Rows from block 5 of a small image diffusion model, named by matrix and row number. Rows with one number within an expert belong to one neuron, the router's apart. Each number is 128 + 24 x the weight over its row's rms, rounded and kept within 0 to 255. All counts start at 0. Numbers have three digits each.
Before each expert's rows are labels from the 100 images, of 14976 (inputs lightly noised), where the router gives the expert most weight on average: "peak at" is the part of the image that holds the peak. Only what is clearly more common there than usual is listed. The data: aerial photos of the United States (SatlasPretrain). In brackets: how many of the 100, against the usual share in percent.
# router: router (model.blocks.5.mlp.router.weight, 16x192, trained with AdamW), inputs 0-95
# up: expert up (model.blocks.5.mlp.up, 16x48x192), inputs 0-95
# down: expert down (model.blocks.5.mlp.down, 16x192x48, transposed), outputs 0-95

# expert 5
peak at: bottom left (43 vs 9.8)
router.5:144112143123125111130122137118060127143158135129142142088094147184114115132140122115120107093132158146139121123112119121083132149134125118140134117142161122120122154174105125114148148126128146118147100137152117124158142132135134130135144115139118120113095093131140125107151141131121109119
up.0:078120119123133144140127135116139108145104142139126129115106127121143087143128143139135019127122151087185115128160117128141119130124128112119126144151119125176102146163144138133191143139131159143150154131080115136155134138136118117102135141117092109135136137135140141089123127144108101140
down.0:146110120105112124106126100129143160157152126142106139142110146094139151109117165088109165120110150170113170132159139138113113140118146129109112135124075131144136156118166137087103096126105147111109158103161158114147089147107108086137169137109073116121152110179141139111178127106111112078
up.1:203125144155119096115134134130121128141117141071143115132092150135137131130136112147138110104126113141152119112140144116106117131105128140120116097139128117124178136097134146141138122138121126096127138131127136137122141121145148149128150135159174140120122107100152110115117123076144133141
down.1:089135129150147093116139128139136156165183150141122122134156124087149125140148125081098144127139141162145150151144125180118090126147111126119143074164114119145083154127127128145119146143157127152187136123124082107101068167148112120087126143104154084119148110115102148088146109149116163152
up.2:107128190119133134142135140122117133161116123120137139128112133152115128132137154125120097158144148115090116123114132125102123126150155134119055130110134129124106142107096124118093132136134126123121102119157089163117123129131124144121118134150199134119128106120129122126134116114154141118
down.2:166114157137128115141152117116103112113111134121112106118124111145128115134097123114138118081125130161127155090116106117110126109158123134127155124137127159108123149088123141139133102118143136162110161121134171142140140136122138120139121136142168130175134142141144136119139132117099173134
up.3:105151185138134130129163140124095137138128111118133132143075164120141110103130128137137135126157166135162116139131162089119105124139090125125133132149082133096114109100132146089097116133145160092134124133085180149126156120123116155112110111118114143126127124127160108097159110141146233117
down.3:193117120125114108154139194132108164114126115135118124146145158145114118189179166098124103142119113153082132112091172152129110093137134166131128099138171129108137116113122141144120136170131147116122147133161175074078129140123148092127081153146110176144096081124127118124139130120141142108
up.4:130130055120127112106128135110139157141044118138126128111209138125123143132123125125112132111139152125167132123130132073124132148144130126142172119130138120129126116171118129119091118122114109154119127135115104145140110117124131097144134134109148128145128157136127140151131120141139164115
down.4:111085060132142087156170100127155124110198124144136141129115129114123143135098117148136149117105102134129130135151123136136136137148124123115104138123099092114130097124142153142152130130134110130197134143171101130135145161113125124103144140134136125114138122151117130111111100087090144130
up.5:119134132122130153137163117130124140105174125106113139105083098133148161117125115145129086135115133125112116129128073119150135115135174121117106057137120120112087153135142119087144141139123061089145127148109171116140145145128138134151079118146182123086105147129140120091104108157060128134
down.5:116095130112094113107125119153117127117116141106070154148130153127149127082110116126148140120133144151132119110083141150141135154111104117167145118149122139089116118152153115126120139134140165118110107110129160103122142124150174102148152174150133095107154150145126113193164111157121175100
up.6:123132116129115136120129150112135137117096122056125148133131126135109114141129115146105133125140135119073120136114151142131161139120124115127172098122101146107070125092097131144069141131133191119128111142132109118120128132119125145128120111154203137133101141127138119103140130143092203119
down.6:137127106145110126107104126127108150139118140145130135137124109114106086146102109108197133159092146122148162105161156138056075152140145123100087084149096143148112145145119125084128111112161105136140108126138132137103065131104142105127134113121119082125145144135116184162121123129114132133
up.7:100115166133114138124108096130124136124107126100116106146118143144119143130144151096137142157099114130138143115114135104123177120106100127104175104092132127119144159091119114132133161104155122117106106129131109132146145138186144087161155123115126103137143150149127127190127087117125127138
down.7:077153160151125138136111133126117160136106156160139141194143157143097152140121171105101130122116135153112102081130124124106145142150089112095086108143125107109127172120109107121143132143147159151125126100147124121128132137127144144137143145081141127131105157084118094105130112090122161110
up.8:168142033144114119126142120123143131101103133152111129104134119102145124127128150133130141081122175103154121104119127124121132171147138103124133168104130129147106139126071120131091139092150086112109140143123102092132137129109121117130115118130179124149136152135138114147119110141193117127
down.8:126119129131147082121162109141140117140112149128141113193152113085151098116130129137107129123116132128112091186143136136102125174106136181101106135094105139126141145099116100133148143145110135188149123102127122109106127116155132085117101175153175123125158114119193167092126109111109116158
up.9:138123110127140137140162138119109142155089132123121128160116138116152142124132100157112089100115103107123132127094093098119103135107114115106126166141147104094105122167207123144130133139136100135136133143071121122116113122133138135114116127116166123102162105137122131111125119146117112148
down.9:149159116141104155101122099124124088130145151144101109135111123181126119091130142144131141159163121162132077138094164106107085142139105121089133151152108123106154135227131098136183102158162141115124117106126131174108098137106123149125113103116139130098148124091102109139127126103124128144
up.10:107117149112119128131115145140113127131145140106133126056159116121128159134129110146156122168127097106181111138134136113139100108080122141138118118139142138159065107130200136155125143135120109139135120133125126134114151130128103135140114127181108137122129162149150143104147150121123104141
down.10:108146099121114132129137142143148130159151105128096134125148121115153122131133128149159167150128108097127103126126142155097101156151119145196148143161138119124127149122149154088100067090151099137148110162144137112170099113150154119124122112128108118154164172133129141141076149138148143090
up.11:101132038126133113116145130150106108145066125114137130104131144150138129114136124133143085185127130137128125130128119126128093115122116123127072110121137134122124134101109133135089135152123094094132107128160104095100140123132124126122115114131152129115090107121138140122135136151171153125
down.11:126146074156135161129177115136138148129211130121121106140129103133088120105115125075094173139124101154117147116132130136110109174122108124135158147129127123108134138150141113122122124136131071114140131153094122124110131092136141134146135128164206108094116156116126116145111154141073159166
up.12:112120133117138142117101114123117113134125125075149139132111135113125117129126129145112119104121150148160129124116186140129112124103130118140111108149129146140086109095053126130220133156120188146129125135151152150114154134131132163115135138122122128149131137126140128091136145155092045145
down.12:135145125164134070132130133123122130169136140138130141096154134128075101100098101124128176156101104133136147162166156160147068107119141093159117098129127131097113112069118123137116141139131143114136084125114102151143076106132136103138144120106104131120131139131132141157097169100116135129
up.13:107106054134136109113145140132158120112190154163142116111161117159148097114124140128127133089139112125159116123140097124122139119115130143134094139148110139092108139143079137162193124129141099119133129116142120118161118123095119142133121122147154128150083120124132127141121116115117070115
down.13:136162151126149101126163171108148136126122171148136152090160134105142115131119127083109203118146108158116119126106132179116101137136100143098150132138150125150109146106143131142103128119127121117122154165130131100175115156086112115096169149117129107128162114135116123147102129143133123165
up.14:135124140122113134119103092117146134134134128139110157149087124129109113153121096124122126106105069152083145138129153149132128115121136129128134126113130129101104112131101134120072146145122198106131120122123145125100137129140147132118096124133113124123153138121116133137116121119120145125
down.14:123149144096115129093127157157110125148114163121091108072159114146132105095101121104163110143117168133122138134118144135142049133122160103074121101121134137174138109122117141099135132095108124161126116119129108112127050135126177113105162119072121094129134107126116119130122149137121121139
up.15:126125139126134128112118119110139125135131127107116123131168126159122128116130120144121110122116132108105126125130179144102113148130131129118107152134144096089119146161145120113169107144157124124136144126102107098123119128124123094115122119126114139104154147106117135110132113164120147131
down.15:145112159155121176102130133123114147148106133119095119152135143092151154138115126135141115150086152152143165143132135075139099083089157114158097079166148112165168130118126167107100138128145153112135130131119119134119139108134145132098108159170122116098085137142121095159109128157173126140
up.16:121125171120102144110087148121129111179168150081149129146080120163127119120137133152127172137142143110184134140137110139133114116110100127096088103122077124133091127159138132092125117130129087122131129140085123123114118147142138129124115134103161126131113169128064127116146130157117120131
down.16:126091149162162197145098135113117161115093121098103125133113115106114128111163161117090115110141124142102119093124128175143126091112130136164131106154110129128110141128164110148170172131138139131170152160133107160117136141166099123140101122113121135143145103090169120147150118124147188120
up.17:126114179128143135127127130128144160113160149152117135101065118147130148119145138121116125173133162121122129137121139118105139112098151129129116125098124122126111149143144131102088124154148066122113111137153096131141144141137132121123132146118153140139138119146139138111128124134121129109
down.17:102142161135093115127114131103143095139072178098167182079149148131138117102128140158117111078149161102153102120134108123093112095136157124122143194154133120128154160117145135120123128125117135184134114139128133115159111118136122134133100128118078106108132115109136119130128139143163107130
up.18:130127076130128151117076155126101131120228135124138139087111125167158124104119165135132122081126153137132127127118124096121118141125105139127110080133135124109114136133154121133110151138137147119140121124138119130122163121136140121133133127114123123125136098155153120131136119140121147121
down.18:112113122175122149140098150104120131149127106138158158153111155114124116119103147130117137147156126096106183122162136109102112109111109090153123111135135146121107132108140090140140094094136126118099104126128091137121099091099125150099107148115168100131112146097084161156138140154133125080
up.19:105143149132137149147096129131096120133144141137138135104073143131106108126132136132132032120124139141131120117131167155143110136133138112116169143129131143125107147155154122132162138115123195141132119127140145157116127108125134090132149131144072132133125121129150126112130146112160073114
down.19:088093094134148135121124114149136115134107126119131145126154111131139081101151111125137143200105096121135120120154158127151071154116176149144114078099153120128124094137147159101131111115162145084139144118149060117145067116123113124146176105104114111122155123113112135109143116147160160119
up.20:126128121128112131129149134123103140098129127104128142115062137115115155120122138129141143167118127151086107119148112118095121134141140120101149083122154118116163145127153135140094132159136169138131121113096096168116139128136154129145118139136221132129142124135142114131116138124096147133
down.20:141115118121128094145130094113093154123181133118131146145131110105125132128102122157123102151185129200118143134129175144173097090107118119151100147123160105143135123139102118096137198152114134122134110138175093098127108126124123173112182148093206142118140159136153113127146112119160144099
up.21:068137089122129120144158175135116148125165125127169130112143158131152133107119172108150093169146132121141124112130190170099137117138126147143148134103141108134118178139144117143115139126142141139140110129144086101123134142113137142134133133113115145125125096117110127102125116128170188120
down.21:103070118134117140123106128139125102140139141099145120170159171113107153135177138156124131147124154149143169140125149103165108157145101096139089107142127154136127167138088158114103143121114124088118166111102129138149154118148110192134157146143124148131158142159160131153116139126165147077

# expert 11
peak at: middle left (35 vs 11.7)
router.11:146127160123130131107084103117145105104117155133129138130025124088122054110132149114120128103125109140117123142158138177153121170168141124158165114114140132128111106107086118148119151135114122135123148136127177169126105115106129078132125125117152147114166140132107106139114127139111106153
up.0:163107139136095117114088074119137145122157119087134118095052128148107117150142128124117164127149130121131120138136097144144120130098167131120155102152134107100145154150129117142129141133132171114129142140102126145110122135136100136119112108123116111117137145139184147118128127107047116134
down.0:100130143139110158111110081140121133166132151116144124125158170179132165155125136119123115168103150187147117147125188139149050151161131151117140120118133138135133091135142139132105104144134146143147107097117198101126053126105111153146125121132151102118145135147109133117141136160109138114
up.1:104145133118108103112142104139114131133071107115129117133136110134119138148140141123144183104115137107087129126129106094143102145105110127127175124146135127153092149096078130111100136135127141134120147136130107079091148160136126129123109127149108121125108147122119131139127141094149112124
down.1:147122092136131118144140155143120096151133220116148132137178109102127100150127153136131102093088089108096180131133118123138092121155121117152105083107138148123108152107112136137125121129100113139135109157144175121131108156160129174152119099119068167129120123113128128127150146124135100132
up.2:169114185141112144145132138116140121156119129106139116116054138130134168132128123130111079184131100115110112141149166126129138108138152117130056131114129115095101129177152127120153136118141092093118157130118126139146111111122123103124089090103077132126142124145146136145120137140114138131
down.2:104144149190118144154173122140085123187132196114173098144133129137102115144142101148163121099149143139154079106132144111127090149086107129092162108096140127169147116145112120104133101130181140094128128141140121131118093132141187086152127101116130100145121141097136109120149129126152164117
up.3:116100149119128151145179130123086149113076128144119090130198162125147150138105132122119070135111130090110138115130133086139094137110148119124141099104127140138131101159166104148101125138128117125145132145149120138131124133110134100133152125143083122156116136122150140123088133096168135146
down.3:074119098123139176115135162134128158145155126094133166142150130134111129128139141141157124131119097095092130107132140185119110126165119118105136143137142119123138171123149132149137113160146109153111108158112144127146124095108073135131146171138100131171172156169130144146140082089082109116
up.4:108125133136123138131127166102120140124077133170140141125168121152127157117134136136123084153098110112148126117125123093146133155105123108130097149134153112125121115094127126104076116137116118152105123134124130138116135152141134167131079119081129130133135182135135124083122140131098191133
down.4:150160159180161131145104110144089093178113154120107096131114160123131114143119105142171113112102134140145157078145171125081127095117075125114121100118134121133101117088125096149098153086105124111129113156083164125126103142156102103072131145158150125119148148116137104149144118145129160167
up.5:116128173123121156124081158142135129146185118121137143146123125132126097104151114126121155175148132085086135141118135142136131092144141126121087105118123125139092147112136112108111123150125104132122116135115129125136107131139117159120100094164060127134107106137142123097120133117093113126
down.5:085118142129118169090127104130130134167087138120121095120152118142140203137125135133141115162115112123115141118132152127124067130139140111099078119095108112133081118117127070144099128152167157127165162108119119073154086093121168136113130130107105128116135105129128138139143091138181126116
up.6:136123184146140131142131138112115136130178133079116130145130138138112153106136153160149139071143150150140117125127147110148108160115118135108094111127126137121128101159142134131158119128136181143131109121136167159137139125134125122127159108126145133135113155156152130095133142142147136140
down.6:163129131137087118165166165133143133149155110139098148136165104165119113164144084109155081197151119145127142121126080124084091125144109135123172184115159136112126137110131097115136143155165102115173111162143138183121092119169143155146138150157121175156154144107116141139111134113110143106
up.7:130148119140124098138145155129111096140152164093147089129131136172131182127126098144115111131133111145155136115115123116137169092083140117143111126138118088103146144093155114155141114132146063128138131119153127139089130133133162124133142126133064136115144105112147131100142108108097086118
down.7:111125104149131143116118136105130086111112110120122159103147192083114107169113175140120148151140140138131100118049139116141131118128054101141096118126078090140111135116109113138087163136141114107120132171149126155146112088134132150137111112130144113095128142146169144139133198121127149088
up.8:104132110131116110117182156117131110113119135149126099126176142159120139133112140145143112123150149123144123144124143164116165101082124115126147123134094105143114110115056120097126152105142052108116145150139144117135157171134121124131113113139193125147087152126136147096155140131131090136
down.8:108137099124133149138097170113126131115123158138084156119129170145151093109177117086163129077114099104088093144113140134132139126092164153144097134140112126149139131106162134123086097161153133096112113154151122054146124130123174113112151126122145078179139110114131164137134133119149150126
up.9:153183159148153150132094143114120135141147153103150135104170118150103142127132120149130102141151127115202125126120165068124106095135125106131096143116122131158145167167127129146178143138119141130137095115091150179141132109139111134115091122111113133146086115124131126137130117124156157124
down.9:143118150137087088106138138128098160155102138115090095091127129099076150088169153105134113138100112114128127139133162140109139131149156137113134139092092108136152163139116138128139125070136122153062156125137123132129139116156134126107128137123113136133130111145136103143101142088134144131
up.10:070132099131150137131116159073134147104144120165122136170066122139132102135126146101116114168144108112214132123144068103144031151114165121114144139106102095116167197128111131117159127126113110144125111136148124130144112140128135116120154124118161125154137127117135120127121154127112113139
down.10:075095104134147117099123101151153126158172128092127095097151083137143120127107158135117114110128103109168134122112167148112074110126128105141116106133119164107128116111161118111132156160106139139134139148076121094130075155144137102154139106123132162098112156140133135119100088101141151147
up.11:141099173128116133101133130133121147144128124103131135094156134111121087123141105134127060135134119117087140113113140094100108132141162122120130097127136138136136106110095129137068113129132148096127119137108141119137138121129152116125154121114198127146114120136132119126124137098090207133
down.11:103126140110147153095108110132154151199143141119163092141182133123112116077099094112103150112118157134128129146140150107113051114114156135153153096158134085155110133108155117140122136163122142142131125111134156125130077111123112136164109142115144132115084107101161126126091125123136099125
up.12:138128113123130135140083181110133107111170130140140113100159126094108129126103132138121167122137129105118140115112136140107181118133114099129139126120091106139086151102112131079146130131144136121139150140161110111132143144122108133140093119156076127124115147129132137117132106114111138141
down.12:118194152109139121133084159096151103148115136118071132115121086129170110115136102138113091120134167111117103108130111141113106139146164134084141159143137112152164122140139139102131112109138080112129098152159130112108133124125125119111152146045124089113136121126149173157149127092113117149
up.13:096124118139149140134140118120101128161121137162131150136115107153116096118132136134159162155109133069164129117130170097108134110108120117122142083086156122094068137150135137118137135135133165135134115120158139126151146145149117116139127111132127119140120143151154127118186153106118117132
down.13:156175116165128169157107119100175128130171147118176107125104115134111127155116148122086089145146101137138103101108161187107129134077146088109147121156107099113138134185164127153162145160129138107125126129161117111132133118156127111148165128161108102122156130164114142102109126125121137113
up.14:162129235120129144103138132120136163124153141100138143100206135136114151136129129153133150083120120118165123124140090138138138141093129118116108083144117126094065124111166145130156135111124114139113105129098151148142155129131108110129095152149222108134094130139134116118125135157117136132
down.14:145145167164121080128168101079158127151180112119146146157147134107133099131110105123155138135167151127097137097126153139092099140108104104154122174163112125119119115105132108142120146101155131091115078159146172153155086126127151147118124148125133144146122166107132166096163128148126132142
up.15:124146166129134146121112127108155135131081149137107105139135100145116129142107125114124070118103131076153123135145142129125089126154163129138088159136126122132119104095126135114157114126129108170127128137118108133142124113111115129124120143113163132126151106150159135155104094144140103147
down.15:093119061190122143155111149123098105152135106138122113106127140166140127123102125148171086115118153118112121111155147186126071142058128104149119097122142097097082134120145130165129130146170143111139119125106085106118074122124104126074109166140138157161116147123116143121096112117113115158
up.16:106123082131132131138149141132126137111160136153122141111200133115126154155107119103135128100158128118196137121136092139144171114140071142102142142140167136116145151105138121115171140098133116126135113124093072126126158144133167106118133100144105106082148106125165130113119113135127154140
down.16:094086156154136143160129121090125126147136091154145124140119111160135134113134099083138115135111107123151092135153124099125127138102143135118154120100158168090126098115121092159099153106089114149139140168146126076112131076140136096168095143144122096139094127119169175121163098116131142137
up.17:114099146139163148143094147104113125111139128126100128132156096124118123110114130124118154138159102116106132144167140131125150110134134138113115089107153086085140122190140137077130159146123133124126127141134144071135154156131118101127096118136133138144118108155166135160154106165092110141
down.17:109136132130122124104116104139124107113140132147143159105112149133104110147108125115161102081053164108118120145152114105111156130121159189135127130124120150142133152105128124124137052140112148121135120130097144114127136154131162148193157077125126167148128091091109111104161081150143143149
up.18:098100105120136150146126116109126129140201127106103121099141138146136173132124136127118103097133122115024120121110120155149141124118181129120108108157136102121137174142107121127100129160142115181113151124126115128140124164137153127117136136149108127145121082149199122109158171129107091128
down.18:122131105087143086161148134154126155128097158144103141144098142121140162155126154128087117122098122122148170148133184187161124126109095109115099109144128139144131103106120124174112154141159133100129159108136120108110106132115126085125119175114078122099126065128145130161153114146089130151
up.19:105143134111124125106137113125126126112092127118135128103103107111122161139138129107120202114129128125162133144107105096117176132129138114129111105113110100086121107122129124135162113142125132158116143151096136123103107130104138115121142116115063119121167080130167146126148116189120073151
down.19:122107130120133128137133111144092126129154162129119108118165183141164125131135138147120147094121175153119124122085118152138069170143139120111151125122144129088124122123152164103125129123155087135129122104121129146119097139130092143088146157095095087179077131105146152146105139138162073144
up.20:088123149112139150094119131099098145127104119119131147134055095161119095122107078113107104117128128134141109122146074118121141098134100114161116101135142129136121087113103135125124132125121139137137117136115140158126149152150142090125139127116098129135088101133137124153131117137070065113
down.20:084104138116132125099078081131111121153153121116143086120119159123148131111109132149086127126126130153098159137145151122146084108069158148113110161117134165132133086127167123108120081130099122149120118105161114104141082151104153122130135102113084125150128139109127128130154099137164136089
up.21:100113147132152124106134123117137138154132124155139135144131123113133172114106175118120113127138119102136127129129206059132197165108083088109116136141136130114108155152134117094142127140140130118110184121142092132097146126112173122144187109137145131095124153095107104122136110129105084141
down.21:126086135149139141110119186135136110146093128137121126161121127169130154113111135151069174087094109106111149150128122086097147145125074177118145124124143148110134127110158147126136075133121128097115102128085126136134139148092093139111105159140141152118151171112138145146129168157162138154

# expert 8
peak at: top centre (53 vs 11.7); top right (27 vs 9.8)
router.8:118126153153131119142111119127142131115111105140127136091064118164127121136130107131127116150141129144119100143144102075091130133136113131127140131136088133154114127120116112168127128122114116134130115127154121139083128119121123081122137119132135113141086120153170116151132119120143137140
up.0:141136072154131163117073103143113153094126141101164122134098150161130148136112102108142163138110102124147100137126111112107132108135113131171135143105131124127167166089103110136094139112148142121121108103138144145100133113135125129130120113094095098103131124109127138139151153119150158144
down.0:107132141121119116129140116115157138171155126108138147141110085100130104163127117078118109053101191122128158107065129148179135125111117130132114119144107168101128136131152125129149139121128142094115145125171127106146132085127068140127169122129123128139107137154067097134113145135113120146
up.1:105147139134141130120107165139111125130120142137109124116078114130176089135110138118131053128121112123114139134129142113116164137142142120142144143137107093196129130133118132118093116134137121140131140114105130128113118129120119116120119156122146124156159147114080110093092108105102112125
down.1:158146154156113104106146099127133124122130128140101116126106095099099150140146113134113155140127094140107176108136140112178104138106101122134130123086131120117152100133120130173123106129141096062140139145116144123132119115116082124140158099121104146173138110124137117128159171120203124152
up.2:119157137120129128129158154121070152142128108159144132116154137121127106145128126117115122099138152145092103132121130140150143094130128111138187118127130163142069148111039136143079124124129196132138135136152101139129177114111111125135124150125140117134128120136154119128127116071092139135
down.2:144117113140093099125133139134141104134106139140135111114182147093095127111120155129162173141116113109106106135154155168126072178138171141117115122145152127117099144113110119131163166132092144085129093127101143086163065131093133137135079127133098074098096137167100122121123157125172161117
up.3:129106135156112124168090125115144144152206125148073106124114126164115132131137111148120135130140118119184128116125095089143117113156167136118109113090117122106165086097157119126164120128126133130137145120178103111130159139147142118121117139161108140125125119172166125149126125129138117110
down.3:111120131141124094170107113114116141141085142128164122073126159114137125130113105090115092146106129101113111138112131086061117170130115113115135113108160150178108114118112086146143105140113142125132148158119163153115117139118133121090130133137147116119122113114165113108102141118093174115
up.4:161150060122136082109105121151128112123140139137134118125160099133117101134115173114151150119135112148154142129107130132141157138102098133129090162114115122120118147152111128126138135110125104130120125122149121113122139144136137158118106115120112133112126121118090133185131095138151109127
down.4:118119104125132119133121142122117133167126156145124124127152116110151103163129133099116142159153136150109110125121121146149112151186128136177162129144141116139140171169163138170094102150189131119123142104135147135135133126149150144128138139141133160103165104119172138101117091149136089159
up.5:135106167140132117102145100137136115127116151126132148110166138069117122131136127122134126137154136110133145136118155138131145126127104135118124122114096130085108113119068136113184118113143167171126125143112115130144118126136138157142146140139067139139144130137143123099117128169065100122
down.5:138163164134125092118157115118109151148135123128157133160134109076126114162126122111155116139096118113145132169157135128125074149181133139117113150069079114126131171131129102108132111133147112165128131126108172100107062135148150103092113158168075100105132106099167156150154122118123139144
up.6:117118110159128135112149112122157169102116147158103150140165141151120162116134116147134137108134138125150123128129116108100122145158150121134161138134086120136077105125061131178099114129131073131125130135129136120116118128142163156114104119125233126116089117134139116115131123112151106125
down.6:126145147131128144105108135128124129161132144122135080106188178155074138150140156130161125125141157136113157171129138168124102125153136113088156130149074141105106148133119120115130171128097070143139121127105124108125099162100115148144124131125081101157121149098129126113156088120164086132
up.7:123146189113140138110157138117141126121192103118137127127138121146142122117113128150124126125119083122137139146134091109124151124110120130128068077134130126138117142200143134127092108137154105150131129137105160170141144146133134126119111124138070132118143139119130129124126140130114063121
down.7:151110096132082077176085120140149181186128151133149115107131159179135121158140116105117097102139140086106108133134119155100111132153130099159180141123130120084108126128132122101123144140162110108137119170121140195139109087136125133130134159097063122173112119132125134153125149180158128116
up.8:100115048139115130118118115111130133095141120097144122116077120128111134124137112117122109176125110115059127136133096103100113121133126121143163163156140125098116160117097125167090129134115165105122151141136136145115117133132129123125104125148148128142120135127149137117116117142128161129
down.8:143165099115146156101124109113099125133113150104127144124112123097129141144124157182159128136133070107111142120101124133139131095115121126111099113107116087161097160162132130130142167129131206099144120111142109102094134126116157131085135159114136114138097139145113129123148137129129123163
up.9:129126109131120128123105148105098116154082118074128132123151136135099122137126143150127103174137149124095138127138107110132142095108113118113128101122129117106060168132126147147130137143123154087145110140138132135146133140146114106139134123128127134119140123145141128078128116143162146128
down.9:130135159166112114090121121099140140125098144078123119137168180132104124142144136153124103149167122151108149117135146121138093131137134100120105123118150143122114123061127150089131119162112101177112141131130184144109097086126141126132135140135117141104137124156126130186160129148100142131
up.10:118116185152137167126123120118128132108170123067118107114146115113114147131144122152112115114132107114118127131122175106103116121116114129137150114132110125149133117129088130125213141139142135093134120110115141156116131121119129090114112124133142121151139117123109131115129119145171128145
down.10:133136117134141102099143131125133111133144078111145133086158173132157115093116134077152174143126135125130128128118141133134105106123124102125088103169152075163101105179111146142130138117174168106142120144125135144134097102150119129158155135104106085115153154148117142099130151140093132131
up.11:166143138123113103147148175124148118129122120132113107137060133149124126141119125132113093089159112116128137154121139076100134146145144128112056184137127136114136216170142125129184117141119114108126168138124093105108135105124157126152140119144098139128160121134095125153126114108100041140
down.11:110121146157097143107109109156154106151136116100091123112114118073116116118151146107158117125144123110103121126104162119097125141141130139106131146168078122098119131073130079147136158167129147105126146124071120128116095109140094117153122128119096129147118093134121131078100145142123082129
up.12:111131073144150134136132120151148123123154115144116140125100144157150143113152130133129167119108157140114140137138070123148140094139134134149083142141103121120220092087169133124132130145145089076112120131112125162104120132159131108123149118108147126125125143164136130130131109133143149138
down.12:126151092145141135153125131106089171150110129123124138101133056111148100124126152129114098157129100117144108109134121094082121141100124106082137089087125068125132084105132128144125184149139098087188111151163147158112121088125107100143104136107189091162112135121117114116110132143127117113
up.13:161126143129142137166130125130180089110117134221159158125163105154120189116141134143121100160128109137148140119142097117163143132150126120149118129107180117172128113179160144113139161115135120118136145147111128155119117140124151151133115116099116136113172165134163153131109124144137206117
down.13:103153120172110102155129138140094101146120142109106123147106121103095114087174143087148125111144148119131090136111147114123131151156095153165153096153113114081155074134169160110145096107157114134123136167114123146129148123138148121080105128136127108120114158096146135110118117171110134126
up.14:079140063159128118141117140122115094126188137125106114090138100136139164147122109137128149151150125121087142132122096131155158152134126110107134133152115102166125206150214136118105135121122124112123140118124123142119112138148117104131136133118048133099138128119121118124130128128121113132
down.14:102125160100149102156141143110120177120116154147104178172115115108132144159126126128128135156116109114127129061103119109161118128106153116175109106131087114118120146131148158120116150095154125111134129130109126151103100110148104100171118165159142144113136073150138142150099122114159122062
up.15:175153153141124114101106131148105107182132101111120143119068102124110119144147143125155182141134112118116125123129133089126145110149114137121155147125143115116170132145102136117091108138129160109116109133112126135135121159126119140127168114107181113116128107109093125087126138123128091132
down.15:139099111135155149156136097114110115176113149134135071133103167138120141126120145084133129137113120157137105143093116130110137139123118108127127118118183131126125094126115116145124090103093193121124134102142143098131145140118101183137139125132147117118084121121092128139107158129130116186
up.16:095129111134154117176125126131119123133157107140130155123041109153113106130123134112137112177124157168111128141114113134112137131110125119126108130093131143123148097156059126135166134145121128138140137121172098115119155123107114141129108125132131118148149108152139115129144121125169100132
down.16:109133155145097110113147132126117097152091116156132125111143126142127143105126135129063166111133111115139114178142119148127095111141145114089157115127158164145143115201112105077133114141076129126125140129144123137111083129141155157148111132172098083140155130075135140134130114091110123146
up.17:110132161139129148123128131122166132079052120154126144125133100149137117128122111140134116122118123129060127131134104120114125126127126129147161143129146133136134114095175135135020140139126118127123127125120150184141127151109120123114120113149151137151109151134126124105127098116096159135
down.17:124095156142124162125128103147129129130201125136119140122148139124100117204125142125136103115131118118129132122126129113124119139089130138149079116084126154143111135086154135174151141123105106134137135141122106127106126140141125126140154114118101126141117122137124122099156118120169120111
up.18:165135074133153120141161133113146140113082112136134118111150110136121130118119130117129143138138102127135123125129179106152147091113073127156176131107126110138096157106125130110102131150135111152119137110156139106130157128137145129141121130124127140129129058152151120149146125133071116129
down.18:159142083153101136112108125117118106103159116107115153102094120112150124118157142114148182146137113095107161100120130125129121117148140163134159120145141126137128117146099181148113140139130184124141151127108091141152135123120093127159116121124127163129133130141080094148085138120214135146
up.19:128128157149149123142085128127151111102118133175135131125160131191143120147124109121126148102136129158130122127143152111135137129132122114137139106119123131156156126092215124159127135130120104124129132109124116095106130120116112116116122125126170115139109171129141117139135108104052100123
down.19:130126123125135115155130097123137119151128112127120145139147140106128099175145147109153128125118136145155155166134117153164088187130133148125164125113110164101128088087156135129134136128134087161151142143079114106116095100128132077065149142125121120114124140144131135134139100117174121106
up.20:147116156131140106118133133138135124134118128133126112127124145161144129124114119112129212151130114128114123133136127060139152141147114113130167125121117138158145087104082138151091112126126087142134111137134113098113137123133122143130115137122113110134114122109118121142123138086127185128
down.20:127132147132143155107136134125146179124098152142138084139129164127103133115110135127149051116127110125117132094078116133127112143112158122083094119145142157138121118137113107139130137122109062148130133154125141121117113131156151177163129160119078114124118142121095124097143140146100119117
up.21:105148125125133130113138116131130098108154139125133135164121118086113127123132124143137108138127103150104127120134123178149113120128109138127119138137127165144121121123139127138121126111121180116122148131109174143130142105114105111138125154120135141133160116126111120138113121149185131133
down.21:119130145173121103131145105145127163135141152148114084110161120114097128140132105141132109113157135122108154128132145113113104121148098121127104090137151156125168114078151165141122121118142049160111113103136118114136112145150130131147158091143102118152101099116140117138096135125156092167